config.toml
arch = "vit"
dataset = "regions of photos with short descriptions (Visual Genome)"
crop_scale_min = 0.5
norm_position = "pre"
head_dim = 64
fused_qkv = true
bias = "all"
qk_norm = false
parallel_block = false
width = 256
init = "xavier_uniform"
max_precond_dim = 1024
adamw_lr_other_params = 0.0014
lr_schedule = "cosine_restarts"
Rows from block 2 of a small multi-label image tagger, named by matrix and row number. Rows with one number belong to one neuron. Each number is 128 + 32 x the weight over its row's rms, rounded and kept within 0 to 255. All counts start at 0.
After each neuron's rows are labels from the 100 images, of 14976, where the neuron reaches its largest size: "responds to" is what is common among them. Only what is clearly more common there than usual is listed. The data: regions of photos with short descriptions (Visual Genome).
# gate: MLP gate (model.blocks.2.mlp.gate.weight, 512x256), inputs 0-127
# fc1: MLP up (model.blocks.2.mlp.fc1.weight, 512x256), inputs 0-127
# fc2: MLP down (model.blocks.2.mlp.fc2.weight, 256x512, transposed), outputs 0-127

gate.231 [177 134  73 121 152  86 118 135 167 170 168  85  60  87 126 123 124  75 125 172 116  96  80 131 140 118 156 183 132 135 134 106 157 154 134 179  87  71 118 138 117 157 200 129 113 116  96 144 135 111 102 150  39 171 115 157  53  69  72 118 108 194  96  92 116 149 144 106 123 139 193 120 118 160 111  93  99 128 121 103  75 128 154 124 140  85 121 102 236 102 140 128 178  84 161 153  98 143 133 162  61 143 116 155 112  90  96 137 106 106 128  72  99 100 107  98 140 194 138 108 150 170 139 180 126 161 132 108]
fc1.231 [ 32 128 122 114  78 161 124  89 128 108  92 163 175 189 134 115  80 150 104 100 145 137 160  94  96 114 156  66 164 168 175 171 146 138 136 111 127 175 141 133 114 112  71  83 186 112 176 155 116 116 164  63 136  53  90 156 187 168 148 139 113  78 153 162  89 117 103 128 128 102 120 126 114 138 162 126 152 143 135 126 175 101 126 145 129 135 123 173  59  77  90  93  91 146 120  96 174 122 143 129 202 185 139 138 103 154 127 117 138 195 133 132 178 110 169  96 162 135 124 184 118 107  98 152 170 126 132 137]
fc2.231 [ 67 153  67 139  86 130 160 137 118 109 182  99 160 113 120 129 158 181 130 103 141 136 167 116  77 135 143 167 203 143 109 114 138 104 114 209 124 216 123 150 149  44 117 104 119 164  94 150  90  98 118 133 105 149 139 105 142 161 100 123 110  94  82 107 120  83 162 148 115 113  89 116  98  96 149 113 128 145 164  59 114 106 101 109  59 139 125  97 146 113 136 153  72 121 156 106 119 121 107  55  77 102 109 166 107 163  80 166 136 132 140 150 124 178 140  67  59 116 147 140 100 148  96 142 186  92 138 135]
responds to: text has "blue"

gate.156 [146 163 138 102 129 115  92 140 104 202 134 103 162 107 129 154  85 118 135 160 183 116 203 127 152 130 129 185 125 192 161  68 140  94  82 147 128 130 158 173 138 110 135 122 136  64 105 182 184  61 138 150 187 127 164  88 131 147 126  96 163 123 128 111 123  72 110 127 131  87 130 149 142 151 125 125 149 110  88 119 193  79  79 162 150 140  96 123 146 129 155 164  48 110 223 160 147 121  95 164 167  87  80  66 114  80 139  88 126 129 160 165 120 123 113 110 180 105 131 158  81 101  91 126 167 109 135 155]
fc1.156 [169 177 187 113  97 135 131 122 133 155 112 117 103 151  98  67 132 117  96  70 212 170  73 131 145 144 148 144 143 179  97  97 171 107 164 170 174 128 129  83 142 173 134 214  76 107 112 158  92  82 132 152 119 127 159 136  73 108 116 106  86 169 130  66 169 128  97 126 157 146 221  84 103  92  92 131 114 142  76 114 124 118 135  62 137 146 114 110 192 143 130 176 141  84 114  85 176 143 120 118 115  74 171 142 113 175 101 128  83 125 144  92  75 162 118  96 166 136 165 153 162 122 173 168 119 110 151 173]
fc2.156 [161 110 113  80 115 155 141 128  77 128 135 120 107 123 169 157 187 110 100 119  94 123 142  97 106 140  89  99 116 141 110 128 158 112 164  72 191  59 165 102 127 134 169 141 105 199 129 100 154 169 165 110 117  80 172 108 102 138 141 155  72  96 173 169 108  66  70 144 125 158 183 135 136 142 157 122 131 117 106 119 155 125 137 139 108 133 154 185 160 132  88 101 160  89 169 126 150 161 173 163 129 189 131 131  98 129 139 172  68 105 137  83 154  82  84 126  86 121 152 109 177 121  99 114 152 155 102 120]
responds to: text has "red"

gate.185 [141 103 138 129 114 146 175 123 135 129  75 109 153 130 167 173  73 124 127 106 170  58 145 129 117  79 122 109 127 112 146 119 123 163 177 168 180 147 153 100 147  93 148 151 134 131 170 156 104 103 125 134 116 174 109 173  97 111  92 106  89 107 124 145  94 178 206 117  98 147 164 138 128  88 139 107 175 157 116  55 122 142 120  93 162  51 101 148  92  97 156 108 135  76  91  81 176 161 141 104 116  97 122 131 114  93 168  66  92  86 143 149  86  83 112 151 121 190 115 102  93 181  82 132  90 117 134 124]
fc1.185 [138 197  94  94 153 151 146  82 138 182 106  79 166 123 140 182 141 171  92 122 190  66 113 105 143 110 167  96  89 109 139  64 136 148 174 118 187  94 158 119 156 123 139  89 161 137 181 117 140 170 164 192  86 122 136 148  71  96 146 125 116  89 121 161 112 160 181 133 114 120 123 154 113 108 187  76 112 152 146  96 155 149 150  83 107  54 106 124  89  99 148 125 138 165 124  92 169 153 148  72 124  96 142 128 159  89 191 109 156 126 118 164  77  58  72 165 139 143 116 144  94 182 129 155 120 124 112 128]
fc2.185 [141 101  92 126  80 167 141 137  96 139 138 117  81 120 138 104 126  66 146 180 166 126 111 101 149 139  70 176 106  63 149 142 102 159 125 107 165 104 164 140 133 180 197 102 145 159 132 108  62 183  86  86  99 132 137 130 152  84 169 186 121 134  95 122  43 138 147 129 131 119  96 139  96 117 133 102  92 126 120  69 152 136 158 121 125 129 148 116  90  92 158 135 123 102  98 123 117 161  92 172 110  88  15 126 113 134 121  90 119 101  88 130 162 104 152 138  71 167 172 174  91 147  63 179 115  98  81 144]
responds to: text has "sign"; text has "red"

gate.435 [144 110 122 145  74  74  92  98 119  85 161 238 103 140 126 121 103 103 119  90  96 158 159 179 173 144  78 110  76 117 121 141 106 131 163 180 123 119 144  81 138   8 148 132 118 106 161 136 138 123 124 135 141 107  82  96 173 128 166 119 171 127 144 137 106 150 186 133 113 165 113 150  79  70 130 155 134 113  98 131 161 128 136 153 168 130 152 165 109  55 146 137  75 105  98 157 116 180 142  86 137 150 132  95 139  90 134 103 182 147 116 156 146 119 143 157 116 159 105 127  91 175 120 168 111 147 166 142]
fc1.435 [134 173 124 140 130 136 138 180 153 149 142  79  51 128 151 114 128  77  66 190 133  91 102 169 130 235 151  92 120 145  81 171 139  72  89 173 174 157 165 112 162 139 106 141 130 121 132  79 146 145  96 123  65 130 155 129 125 152  57  91 121 127 168 127 123 104 210 162  94 168  37 101 131 152  97 118  57 108 152 108 120 181 127  93 160 131 142 118 124 143 119 158 154  70 118 117 162 124 120 161 113 115 162 129  83 124 143 155 124 131 149 164 180  99 117 113 127 133 132 110 144 141 148  95 124 148 137  93]
fc2.435 [148 182  80 125 149 155 122 140 134  90 109 122 121 118 178  83 128 118 128 147 107 159  40  92 138 198 201 147 122 154  83 119 117  97 125 120 164 177 107 109 154 136 123  78 155 127 155 125 143  94 175 164  80 121 120  98 105 138 122 114 128 129 129  82  89  84 184 167 130 141  78 167 140 149 111 111  93 178 153 121 167 158 133  51 126  74 134 115 132 166  68 129  89  83 120  67 121 139  88 109 181  78 158 189  98 148 190 185  21  95 122 108 120 111 156 123 100 122 101 120  46 144 128  70 150  88 139  99]
responds to: text has "red"

gate.424 [104 126 124 104 181 138 158 152  82 221 127  74 109 111 163 179  89  81 122  90 199 120 136 138 106 138 139  93 190 193  99 111  81 138 189  80 156  85 171 122 150  72 129 149 102 146 148 176 101  90 110 127 128 131 103 139 123 122 136  79 154 107 136 126 137 156 152  92 119 124 126 164 142  87 106 102 141 164 103 136 160 139  92  83 154  96 146  97 217 162 183 116 132 113 129  86 143 140 114  98  90  67  94 105 151  97 153  96 149 130 160 105 102 102  99 132 120 139 129 108 132 160 130  96 116 130 156 127]
fc1.424 [108  66 101 113 186 108 161  99 110 142 128  89 178 136  76 148 173 157  93 130 136 113 181 134 111 108 103 155 163 154 137 176 183 143 139 102 183  56 182 111  97 128 155 152  96 132 169 149 115 166 103  64 130 118 177 118 113 145 152 122 140 123 108 110 158 138 126 172  92 133 190 175 130 102 180  77 111 119 164 103 151 119  66 127 167  91 136  91 202 143 144 140 162 122 140 142 125 122 105  79 127 145 123 133 180 163 189  95 111 105 153  75 116  66  95  76  55 121 123 116 169  92 113 148 126  99 146 111]
fc2.424 [ 99 156  84  92 120 198 162 106 140 127 142 119  81 137 174 141  92 110 144 175 111 141 124 115 138  81 104 192 133  85 207 127 113 112 189 112 136 146 117 143 151 208  67 133 121 115 138 139 132 154 120 158  99 120 124 166 107 128 118 206 155 154 155 163  83 143 176 114 131 114 119 111 102 166 138 114  90 101 150  30 129 145 121  97 107 135  87 109  70 101 125 168 122  97  37 105 113 170 130  99  52 127 120  94  96 103 168  54 110 104 188 159 146 122 128 143  87 134 129 159 105 155 148 127 127 135 114 108]
responds to: text has "sign"

gate.382 [175 132 109 158 175 154 128  57 127 128  89 139 186 192 131 124 135  91 154 113 207 180 116  97  97 164  99 130 104 126 134 129 111 102 171 139 159  85 149  89 124  86 101 168 143 105 150  51 152 167  82 137 153  95 102 185 130  86 153 138 118 142 170 161 148 119 197 182 139 142 163 125 138 165 123 120 119 105  80 151 143 141 144 152 141  92 146 132 156 162 131 177 163 110  97  89 147 195 168 156  91  74 162 131  85  98 112 138  74 153 147 102 106  90 118 160 122  93 172 148 100 144 111 156 130 118  99 139]
fc1.382 [110 121 135 148  89  87 124 163 109  98 214 153  92  95 131 143  97 130 148 109  53 119  81 160 130 133 133 122 136 125 132 133 136  79  81 144 139 184  77 153 102 146 142 172 145 138 103 163 136 150 109 130 100 129 182  79 120 164  87 126 154 148 124 142 131 125  95 105  97 105 101 113 174 109 163 126 160 134 133 146 109 101 108 126  93 163 145 180 169 152  90 112 105 160 153 113 117 122 112 151  86 188 125 104 201 146 111 186 144  98 119 149  73 161 141  73 115 195 123 117 119  75 100  96 217 115 127 105]
fc2.382 [118 155 104 153 153 162  84 101 121 143  99 146 142 155 113 108  97 129 127  75 156 165 147 120 141 136 182 104 109 144 154 138 146  98 137 152 100 133 142  70 136 101 101 141 145  72 102  93 170  91 139 147 196 134 113  97 151 119 165 102 149 106 136  68 180 151 129 151  78 104 192  74 162 127  79 143 120 147  95 147  84 173 104 142 122 112 103 137 182 112 114 218  88 116 154 101 143 109  85 150 155 144 162 104 169 145  77 156 159 130 101 114  92 146 170  92 186  86 134 140 141 120 110 126 115  60 116  27]
responds to: text has "sign"

gate.160 [164 178  99 134 133 129  82 165 112 214 138 101 140 116 134 158 102 125 116 118 122 123 125 133 140 173 150 102  98 164  80  97 133 102  97 124 163 143  90 164 146  98 159 143  82 129 125 126  89  75 170 170 103  77 200 109 150  83 118  92 136 133 149  87 124 154 181 117 125 128  90 194 174 163 120  98 103  74 132 143 141 144 151  74 142 142  96 109 179 111 111 114 117  60 103 177 136 103 174 136  96  96 103 101 153 126 147 136 105 128 122 112 119 162 146  58 172 120 109 203 124 195 120 190  90 137 168 169]
fc1.160 [124 131  81 136 172 113 139 144  72 145 139  41  98  75 116 132 126 144 149 131 131 161 109 143 157 157  94 148 145  85 149 175 134 144 144  57  66  67  99 144 142  65  60  87 197 198 125 108 177 116 102 168 145 101  60 126 114 106 153 164 150 115 140 129  87 152 123 107 104 173 124 190 147 151 124 146 114 167  92 141 149 142 106 101 102 123 116 131 128 214 130 144 118 179 161 169 149 111 123 115  99 111 117 128 123 112 140 130 144 125 117 113  88 108 155 132 109 113 150 112  88 129 149 146 176 111 125  83]
fc2.160 [108 120 140 143 108 119 109 146 158 113  62  70 155 137  73  66 180 126 136 114 210 107 156 150 116  83 135  57 130 120 203 104 125 169 131 159  76 137 138 106 140  77 144 133 111 124  91 173 171 141 108 118  97 132 125 119  95 140 121 119 147 160 118 151  86 222 158 124  77 131 156  71 176 165 116  86 133 106 184  46 137 122 121 150 181  83 117 154 112 144  89 161 145 190 136 183 147 132 201 150 158 113 129 108  85  98 135 126 135 114 132 120 151 148 130 146 140 111  80 143  89  97 114 106  84 154 165  96]
responds to: text has "blue"

gate.134 [101 104 163 174  89  96  89 119 156 166  91 110  81 196 153  80  88 183 122 145 123  71 106 137 152  70  97 163  92 131 165 103 142 120 161 144 171 174 129 182 190 103 125 101  98 163 149 110 194 124 155 140 161 121 126 171 196 116 120  41 150 102  97 124 124 141 124 209  97 161 123  87  99 150 132 170 123 118 115 155  97 118 106 123  94 134 143 118  64  98  84 102 142  98 146 106 148 116 171 100 120 119 147 145  99 129 100  76 123  99  97 161 159 124 169 123 122 126 111 113  92 158 123 157 109 114 141 111]
fc1.134 [146 136 134 125 156 108 213 165 145  60 142 187 145 112 147 145 135  99  71  86 150 157 130 154 153  99  65 111 180 146 110 129 166 139 111 178  99 122 104 117 137 159 134 127  99  90 119  88  95 161 139  91 123 187 155 147 169 120 127 143 155 132  73 192 134 175 140 134  74 161 121 177 132 106 125 102 166  79 141 123 138 179 105 183 148 104 171 123 185 103 187 128  89 166 127 165 148 113  95 197 110 144  82  77 174 197 107 105 126 100 144 108 115 132 131  95 141 144  85  80 122 102 144 144 161  98 111  70]
fc2.134 [127  88 116 124 146 136 102 103 153  49  98 131 125  83 103  77 122 156 101  95 131 124 146 145 173 110 125 155 152  56 176 143 122 109 168 138 133  80 128 130 101 140 120 159 118 129 120 117  72 136 115 147 161 157 103 109 209  96 126 146 150  77  71 170 129  62 131  89 123 144 147 131  95 135 150 101 226 140 115 130 168  94  90 129 160 133 123 136  74 161 160 110  92 120  89 129 107 120  85 163 175  84 152 104 112 197  89 128 177 191  94  91 124 105 116  98 182 104 140 134 157  64 142 141 127 178 108 150]
responds to: text has "sign"

gate.411 [111 119 139  77 139  89  88  94 141 111 113 146 117 161 131 128 103 146  82 187 209 156 112 135 141 130 141 170 152 159  55  54 120 172 143 198 159  80  86 161 144 104 150 128 150 139  70 139  83 174  56 141  83 180 192 144  86 123 140  96 135  99 168 127 128 159 157 142 150 143 149  87 100 124 117  69 133 157  90 113 108 149  97 122 124 155 135 128 135 126 137 132 129 185 174 153 149 101 116  84 109  81  64 123 175 157 189 109 157  81 230 121 134  83  97 141 115 143 158  90 140  97 129 112 117 155 133 121]
fc1.411 [154  93 104  95 103 165  55 141  71 168 114 143 169  96  72 124 147 139 177 133 132 104 179 144 128 134 170 146 118 107  97 119 101 127 143 137 152 148 108 153 152 165 116 104  83 154  79 156 105 136  63 140 162 153 116 119  86 171 181 110 156  69 139  90  82  97  97 175 128  87 168 140 116 162 168 115  69 105 150 183 118 108 177 105 156 153 115 119 168  71  94 134 154 210 218  94 128 115 113  83 133 160 123 126 198 102 146 147 132 183 151  98  79  94 108 154 123 166 138 130 140  76 114 154 146 124 139 100]
fc2.411 [ 99  42 157  84 106 128 156 203  90 137 121 138 173 118 130 140 109  72 124 136 139 110 104 165 137 142 102 126  95 110  95 156 118 127 168  90 132 121 113 186 167 231 123 119 202  68  83 125 111 205  71 120 136 131 117 129 118 167 126 165 150 125 127 114 134 167 147 126 143 110 116  97 138 115 114 148  87  93 136 142 144 111 212 161 118 138 141 151 104 126 148 145 135 160 111 137 105  98 138 148 156 147 107 132 125 135  83  90 174 101 114 154 126 127 125 152 124 130 219 149 129  98 108 236 130  62 126  63]
responds to: text has "blue"

gate.425 [ 87 153  54 140  96 111 127 160 132 114 102 113 107 108 151 120 103 143  64  98 168 138 187 131  95  93  75  99 111 168 139 121 127 160 164 156  81 181 101 147  79  25 174 130 167 135 165 133 103 145  91 148 125 172 156 138 120 136 156 126 123 126 142 124 128 120 179 132 116  51 174 108  82 138 127  84 130 115  74 100 128 126 201 110  95 154 138 141 117 107 150 188  77 154 108 117 111 109 142  87 111  54 112 103 119  94 130  84 187 106  91 123 129  95 124 108 112 187 105 119 121 157 177 165  97 156 141 184]
fc1.425 [155 139  70  86 103 189 129 148 109 127 133 149 152 155  95 163 133 106 162 122  99 111 182 195  86 201 157 121 146 138 141  96 180 159 133 114 138 166 107 188 179 146 146 140 155 102 136 174 145 147 127 143 131 166 116 127 151 170 212 154 206 130 163 113 168 106 106 188  70  57 112 100 155  89 109 135 127  94  91 116 159  84 131 110 149  72 124 188 123 170  65  92 125  99 159  81  80 160 147 119 157  86 127  64 175  70 135  82 133 177 156 140 159 116 145 179 150 103 153 146 151 104 150 112 139 148 124 129]
fc2.425 [132  95 131 116 102 111 177 158 134  87 158 130 154 133  90 144 141  87 120  98 155 165 172 189 160  87  86 159 171  92 154 127  87 141 151 106 107 172 124 181 104 200 188 182 189  90 141 126 152 174 104  97 147 188 158 144 130 156 103 107 145 113 141  86 103 185 101 166 117 132 103  95  63  76 167  80 164  90 119  70 142 138 113 111 105 146 139 139 143 153 103 120 163 104 179 176 137 116 157 120 105  84 193 114 149  83  63 187 149 206 186 122 144 109 157 116 129 150  92 181 148 112 102 156 106 154 125  89]
responds to: text has "red"

gate.262 [103 114 148 131 112 128 149 183 165 139 150 161  51  64 129 123 136  72 141 173 144 104 133 155 185 170 139 133  88 104 152 146 201 131 112 147 109 132  94 106 179 122 138 157 109 143 182  75 102 121 131 136 111 109 121 164  92  96 121 136 145 111 114 126 163 153 149 134 156 103 168 118 165 126  87 109  96 143 187 137 109 104  98 115 164 133 131  84 152  63 134 113  79 130 103 168 133  91 123 139 110 165  56 143 136  69 125 111 139 137 128 148 190 116  91 107 136 103 132 169 191 109 117 175  99 190 133  84]
fc1.262 [162 133 115 141 124  92  59 158 132 112 118 119 105  88 103 126 136 116 186 154 173 163  89 126 145 154  86 182  97  98  77 140 120 105  84 149 202 104 113 114  82 124 109 117 134 159 158  88 132  73 116  93 141 149 137 162  70 129  48 107 100 136 144  85 112 146 191 118  77 215 137 110  85 104 130 163  46 102 127 147  98 108 130 132 124 156  84  97 121 151  99 100  96  96  87 145 122 148 162 194  99 146 134 133 120 114  77 154 162  84 114  96 170 150 134 160 152  78 141 153 136 179 137 137  55 157 129 100]
fc2.262 [128 132 154 129 158  94  98  76 141 135 122 232 131 119 171 112 117 135 167 147 180 124 177 104 109 179 138 101  96 146 106 184  66 133 119  98 129 134 119 130 144 152 142 140  75 150 138  96 143 160 126 113 134  95 157 103  81 115 167 125 104 171 122 119  97 125 173 167 132 147 120  60 122 173 134 120 187 157 138 175  82 110 124 118 227 162 122 170 114  77  72 110 174 208  70 106 153 141 194 140 142 166 131 109 126 111 161  91 155 139 121  77 142 103 150 140 167  55  63 169  97 127 123 101  72 135 157 117]
responds to: text has "blue"

gate.448 [177 129 103 119 112  89 154 191 169 162 180  86  60  64  83 115 166 107 158 167 123 104 113 106 130 121  74 150 104 114 176 157 173  99 121 121  86  60  99 140 153 120 145 139 135 187  80  98 112 131 106 160  66 166 150 131  58 139  93 143 114 154 177 108 100 161 172  68 134 124 172 117 102 116 141 134 148 128 106 162 157  78 174 141 173 141 174  75 149 112 141  99 142 154 158 182  92  87 119 122  93 110 169 127 101  90 138 129  65 117 121  97  66 178  96 171 111 141 136 146 142 157 115 155 113 153 112 190]
fc1.448 [ 90 155 107 110 127 143 149 180 201 158 181 131 120 142  88 111 122  86 186 177 113  57 102 145 197 123 115 132 108 138 104 110 170 137 124 162  87  84 153 123 185 110  92 111 152 109  85  87 118  85 113 165 106 150 110 102 101  93 153 110 162 139 162 148 108 136 103 124  54 147 175 102 108 123 164 104  56 132 128 140  79 101 143  89 147  93 164 120 189 116 135 143 131  83 137 128  84 134 134 149  72 102  81 163 102 122  83  78  86 115 164 114 118 158 113 109 137 177 170 150 169 138 112 187 110 127 132 135]
fc2.448 [144 108 144 108 123 144 138 106 126 136  99 110 101 154 130  41 147  82 143 153 150  67 103  96 159  98 134 161 111  74 136  78 105 173 137  95 133  88 111  83 130 155 164 106 132 163 126 143 148 150 139 165 137 135  91  98 102 107 126 121 130 166  84 121 125 113 101 129  93 122 158 100 137 134  98 144  87 130 153 199 130 143 134 125 165 160 132 126 139  78 169 127 169 147  88 119 137 166 189 195 198 142 134  78 169 151 129  88 124  88 101  75 132  95 130 121 154 139 116 157 131  88 142  84  89 213 124 110]
responds to: text has "blue"

gate.24 [115 134 146 116 194 111 118 148 123 145 109 173  98 100 121 149 165  98 178  99 144 100  45 104 131 103 142 158 166 117 134 112 178 138 126 194 120 103 144 102 155  95 111 164 155 126 135  96  79 197 123 103 132 144 122 135 123  83 103  97  80 128 126  75 120 179 150 115 153 192 109 163 164 165 138  99 122  97  97 116 112 130 141 105 146  80 169 162 186  76 152  88  73 108 110 188 124 212 134 135 144 168 139 106 147 130 106 126  81 174 121 117 136 151  80 105 128 141 123 149  58 155 139 127 177  27  98  94]
fc1.24 [ 96 116 166 131 165 128  86 129 162 173 131 138 127  82 114 108 150 129 141 116 100 136 111  92 150  92 152 142 154  92  77  73 124 174 106 162 215 124 128 108 154 116 163 170 148 109 137  93 115 159 137 110 132 158 148 110 172 124  84 114 119  94 131  91  18 192 108  97 104 150 142 173 179 173 114 133 141 140 137 142  85 100 140 142  85 105  98 121 134  79 101 131 162 161 143 155 165 197 123 152 107 151 160  83  95 190 107 128 134 190 138 140 105  70 140  60  66 158 139 159 141 152 125 157 161  83 132 114]
fc2.24 [146 133 124 183 149 183 142 118  96 132 116 124 117 117 127 135  77 105 153 140 101 170 120 109 151 178 199 149 132 106  51 129 181 102 126 149 159 100 176 102 168 255 160 134  98 115 128 107 138 115  86 112 150 140 134 146 107 128 143  81 188  58 164 178 136 146 122 119 102 118 147 119  85 140  78  84 100 117 133 113 126 144 138 154  78  82  99 160 186  75 103 130 133 119 115 174 128 149 132 115 124 155  84  99  71 136 110  90 130 169 116 154 142 163 147  98 117 105  73 147 170 140  88  79  93  89 126  81]
responds to: text has "sky"

gate.409 [139 163 116  94 138 113  70 171  93 186 138 157 150 142 139 125 155 182 130 135 150 143 121  90  94 150 134 117 144 170 124 108  93 131  97 142  62 136 188 131 134 130 103 107 135  75 135 105 111  72  87 141 167 116  89  76 138 175 187 166 167  91 106 133  87 102 124 123  80 145  76 105 124  88 143  93  93  98 131 117 130 122 161 165 102 114 192 146 162  90 129 168  99 207 128 115 152 123 158 143 130  87 119 147 120 164 121  71 164 152 148  85 136 121  61 121  74  84 169 119  71  74 131 131  88 130 156 104]
fc1.409 [106 171 111 103 144 121 154 176 124 159 151 130 105  89 133  88 171 197 167 126 121 101 127  98  59 153 137 112 114 150 148 110  94 101 145 170  69 111 135 145 106 117 103  66 146 115 141 130 156  58 126 125 133 110  57 106 172 162 190 150 166 116 115 151 133  88 104 116  90  79  55 113 152 141 173  91  81 118 105 144 148  99 192 142  57 132 140 144 171 112  88 140  84 168 188 147 128 107 184 179 130 111 140 127 128 107 115 108 154 116 108  80 134 162  93 129  93 131 160 137 124  78 145 167 122 131 153  81]
fc2.409 [129 139 161 159  81 150 116 140 196 159 149 147 142 120 197 127  96 160 101 139  82 172 125 113 141 122 152 145 132 132 185 166  98 182 100   0 114  92 116 134 107 255 143 130  97 136  83  65 129  91 176 142 162 153 119 111 113 142 149 128 164  74 134 158 109 166 166 104 139 132 125 147 127 148 122 127 106  94 136 132 138 125 123 117 185 139 106 166 140 108 141 147 145 202 171 138  84 105  71 107 104 121 146 118 110 100 165  85 149  99 150 173 133 110 101 145 172 126 111 123 121 139 163  74 118 149  95 120]
responds to: text has "red"

gate.88 [123 155  83 196  85  94 179  88 130 161 182 150 117  92 110  79 153 153 177 120 139 145 129 138 109 113 139 144  51 145 158  79 143 132 140 105 175 101 141 145 125  91 172  73 112  81 136 152 202  59 112 168 112 128 129 115 117 197 178 128 195 166 121 123 189 142  93 137 122 123 117 117 161 128 156 109 133 121  93 101 181 125 104 131  88  86  57 130 175 110 163 117 133 136 134 151 120  95  75 130 124 161 123 148 137  75 108 151 108 118  93 175  96 145 166 161 121 178 126 140 155 123 107 166 158 134 135 146]
fc1.88 [133 116 142  69 180 163  65 178 134 110  56 143 144 157 137 140 101 143  92 146 155 139 130 112 144 148 129 110 175 107 102 212 119 100 144 165 105 149 118 123 149 146  77 153 140 184 145  88  76 174 115 104 150 145 132 120 137  84  89 164 105 109 120 146  90 113 201 117 106  81 148 123 112 151  73 143  96  94 174 163  70 113 151 125 164 171 193 155  92 195  53 174 136 114 110  72 152 135 182 133 121 106 145 141 135 218 124 109 155 123 130  70 139  90  96 116 126  67 134 114 102 134 170  97 104 100 108  95]
fc2.88 [ 88  93  99 162 107 107 102  99 104 127 153 143 124 162 133 129 145 158  91 153 101 160 131  41 130  73 109 123 120 128 103 113 117 118  79 233 110 183 126 157 128   6 131 158 139 119  96 126 149 112  83 125 174  88 155 120 104  74 114 130 143 115 121  93 117  94 111 117 178 130  93 142 122 114 155 125 152 127  62 107 108  41 131 159 116 183 108 148 115 119 166 218 117 114 132 104  91  65 121 100 102 144 110 178 143 153 135 122  95 203 168 151 155 140 168 108 158 138  80 138 109 112  82  74  86 133 151  91]
responds to: text has "blue"

gate.452 [128 161 160 138  94 118 131 148 176 128 142 132 102  81 103 133 164 103 139 165 168  89 103 152 159 155 111 131 171 109 116 101 169 122  98 158 101  67 122 142 235  94  69  87  85 117 141 128 106 134 131 183 126 168 136 176  61 109  84 133 114 123 128 109 119 126 153  73  66 183 155 148 132  91  92 144 123 159 124 162  93 110 129 136 141 168 118  70 133 104 154 112 106  39 137 197 116 110 171 104 148 168 119 148 128 132  97  99  92  75 135  81 144 184 136 150 125 125 170 144 143 149 150 100 128 180 122 126]
fc1.452 [162 112 174  94 106  92 120 184 174 119 142 144 106  60 114 128 149  49 146 174 164 128  96 138 149 151 113 124 115 113 113 139 124 137  83 135 176 102  79 164 158 147 146 155 145 112 165  91 117  90 102 126  90 159 147 130  95 101  63 122 108 155 177 148 141 105 185 141 115 151 152 166  82  96 118 200  78  83  92 138 105  83 168 122 137 136 111  84 176  89 128 102 116  77  87 123 138 104 135 108 126 112  64 148 153  60 122 152 156  94 123  81 137 137  92 135 174 111 160 204 167 114 141 127  65 174  83 100]
fc2.452 [110 152 173 134 168 134  84  98  86 123 144 196  80 137  94 120 108 101 143 138 160 119 140 117 107 133 130 169  83  83 155 183 120 179 126  56 140 106 135 123  93 180 126 141 113  99 190 102 131 159 107 161 187  74 132 107 122 136 166 121 136 181 122 129  91  79 184 172 137 146 120 133 143 122 165 140 144 115 124 215 123 130  77 124 186 130 148 191  98  98 135 147 171 197 110 105 177 142 189 157 143 158  87 101 164 138 183 105 139 109  93  95 101  79 147 134 157 130  90 190 101 100 130 130 134 171 122 110]
responds to: text has "blue"

gate.260 [130 175 127 129 124  84 151 207 104 154 197  93  92 134  93 104 139  74 110 172 135 126 125 126 153 159 129 172 204 102 156 104 109 104  95 118  75 167  93 177 151 104 148 175 121 148 124  72 123  95 134 114 110 162 155 106 149  94  95 135  78 100  88 115 102  84 154 115 130 110 120  84  88 170  89 130  79 195  96 118 118  96 166 182 104 196  83  89 181 136 163 158 132 140  89 128 118 120 131 126  82  92 124 145 137 102 125 133 147 107 156  95  49 159  98  93  85  78  38 143  90 172 116 147 135  99 117 116]
fc1.260 [140 123 110 105 120 132 171  98 171 131 136  94 171 148  93 138  96 105  79 117 137 133 138 136 148 142 174 152 105 165 166 133 128 144 124 146 167  69 110 119 107 159 139 150 172 145 133 147 159 148 148 155 181 109  77 115 112  98  43 112 161  72  92 114 137  68 126 113 162 133 125 167 127 212 116 151 166 155 136 139 186  99 158 104 205  81  73 103 107  82  95 134 122 114 116  42 127  94 104 107 158 139 108 134 162 106 139  69  40 116 108  73 149 190 143 168 145 167 148 175 147 140  92 190 148 119  92 133]
fc2.260 [153 171  96 169  81 126  93 102  60 129 159 135 127  98 124 155 153 173  98 134 121 119 149 143 104 149 103 128 198 143 152  87 106 150 128 108 134 119 178 143 148 119 197 126 156 170  81  92  62 147 143 110 119 136 101 124  99 158 125 102  94 117 109 103 130 145 176 137 135 143 133 161 107  73 130 138 134 189 125 166  94  89  74 175 131 107 135  37 121 158  90 176 160 145 134 158 121 148 143  87 152 177 146 110 137 133  49 152 125 116 151 140 105 155 138  95 115 143 135  64 156 133 102 146 148 162 160 113]
responds to: text has "sky"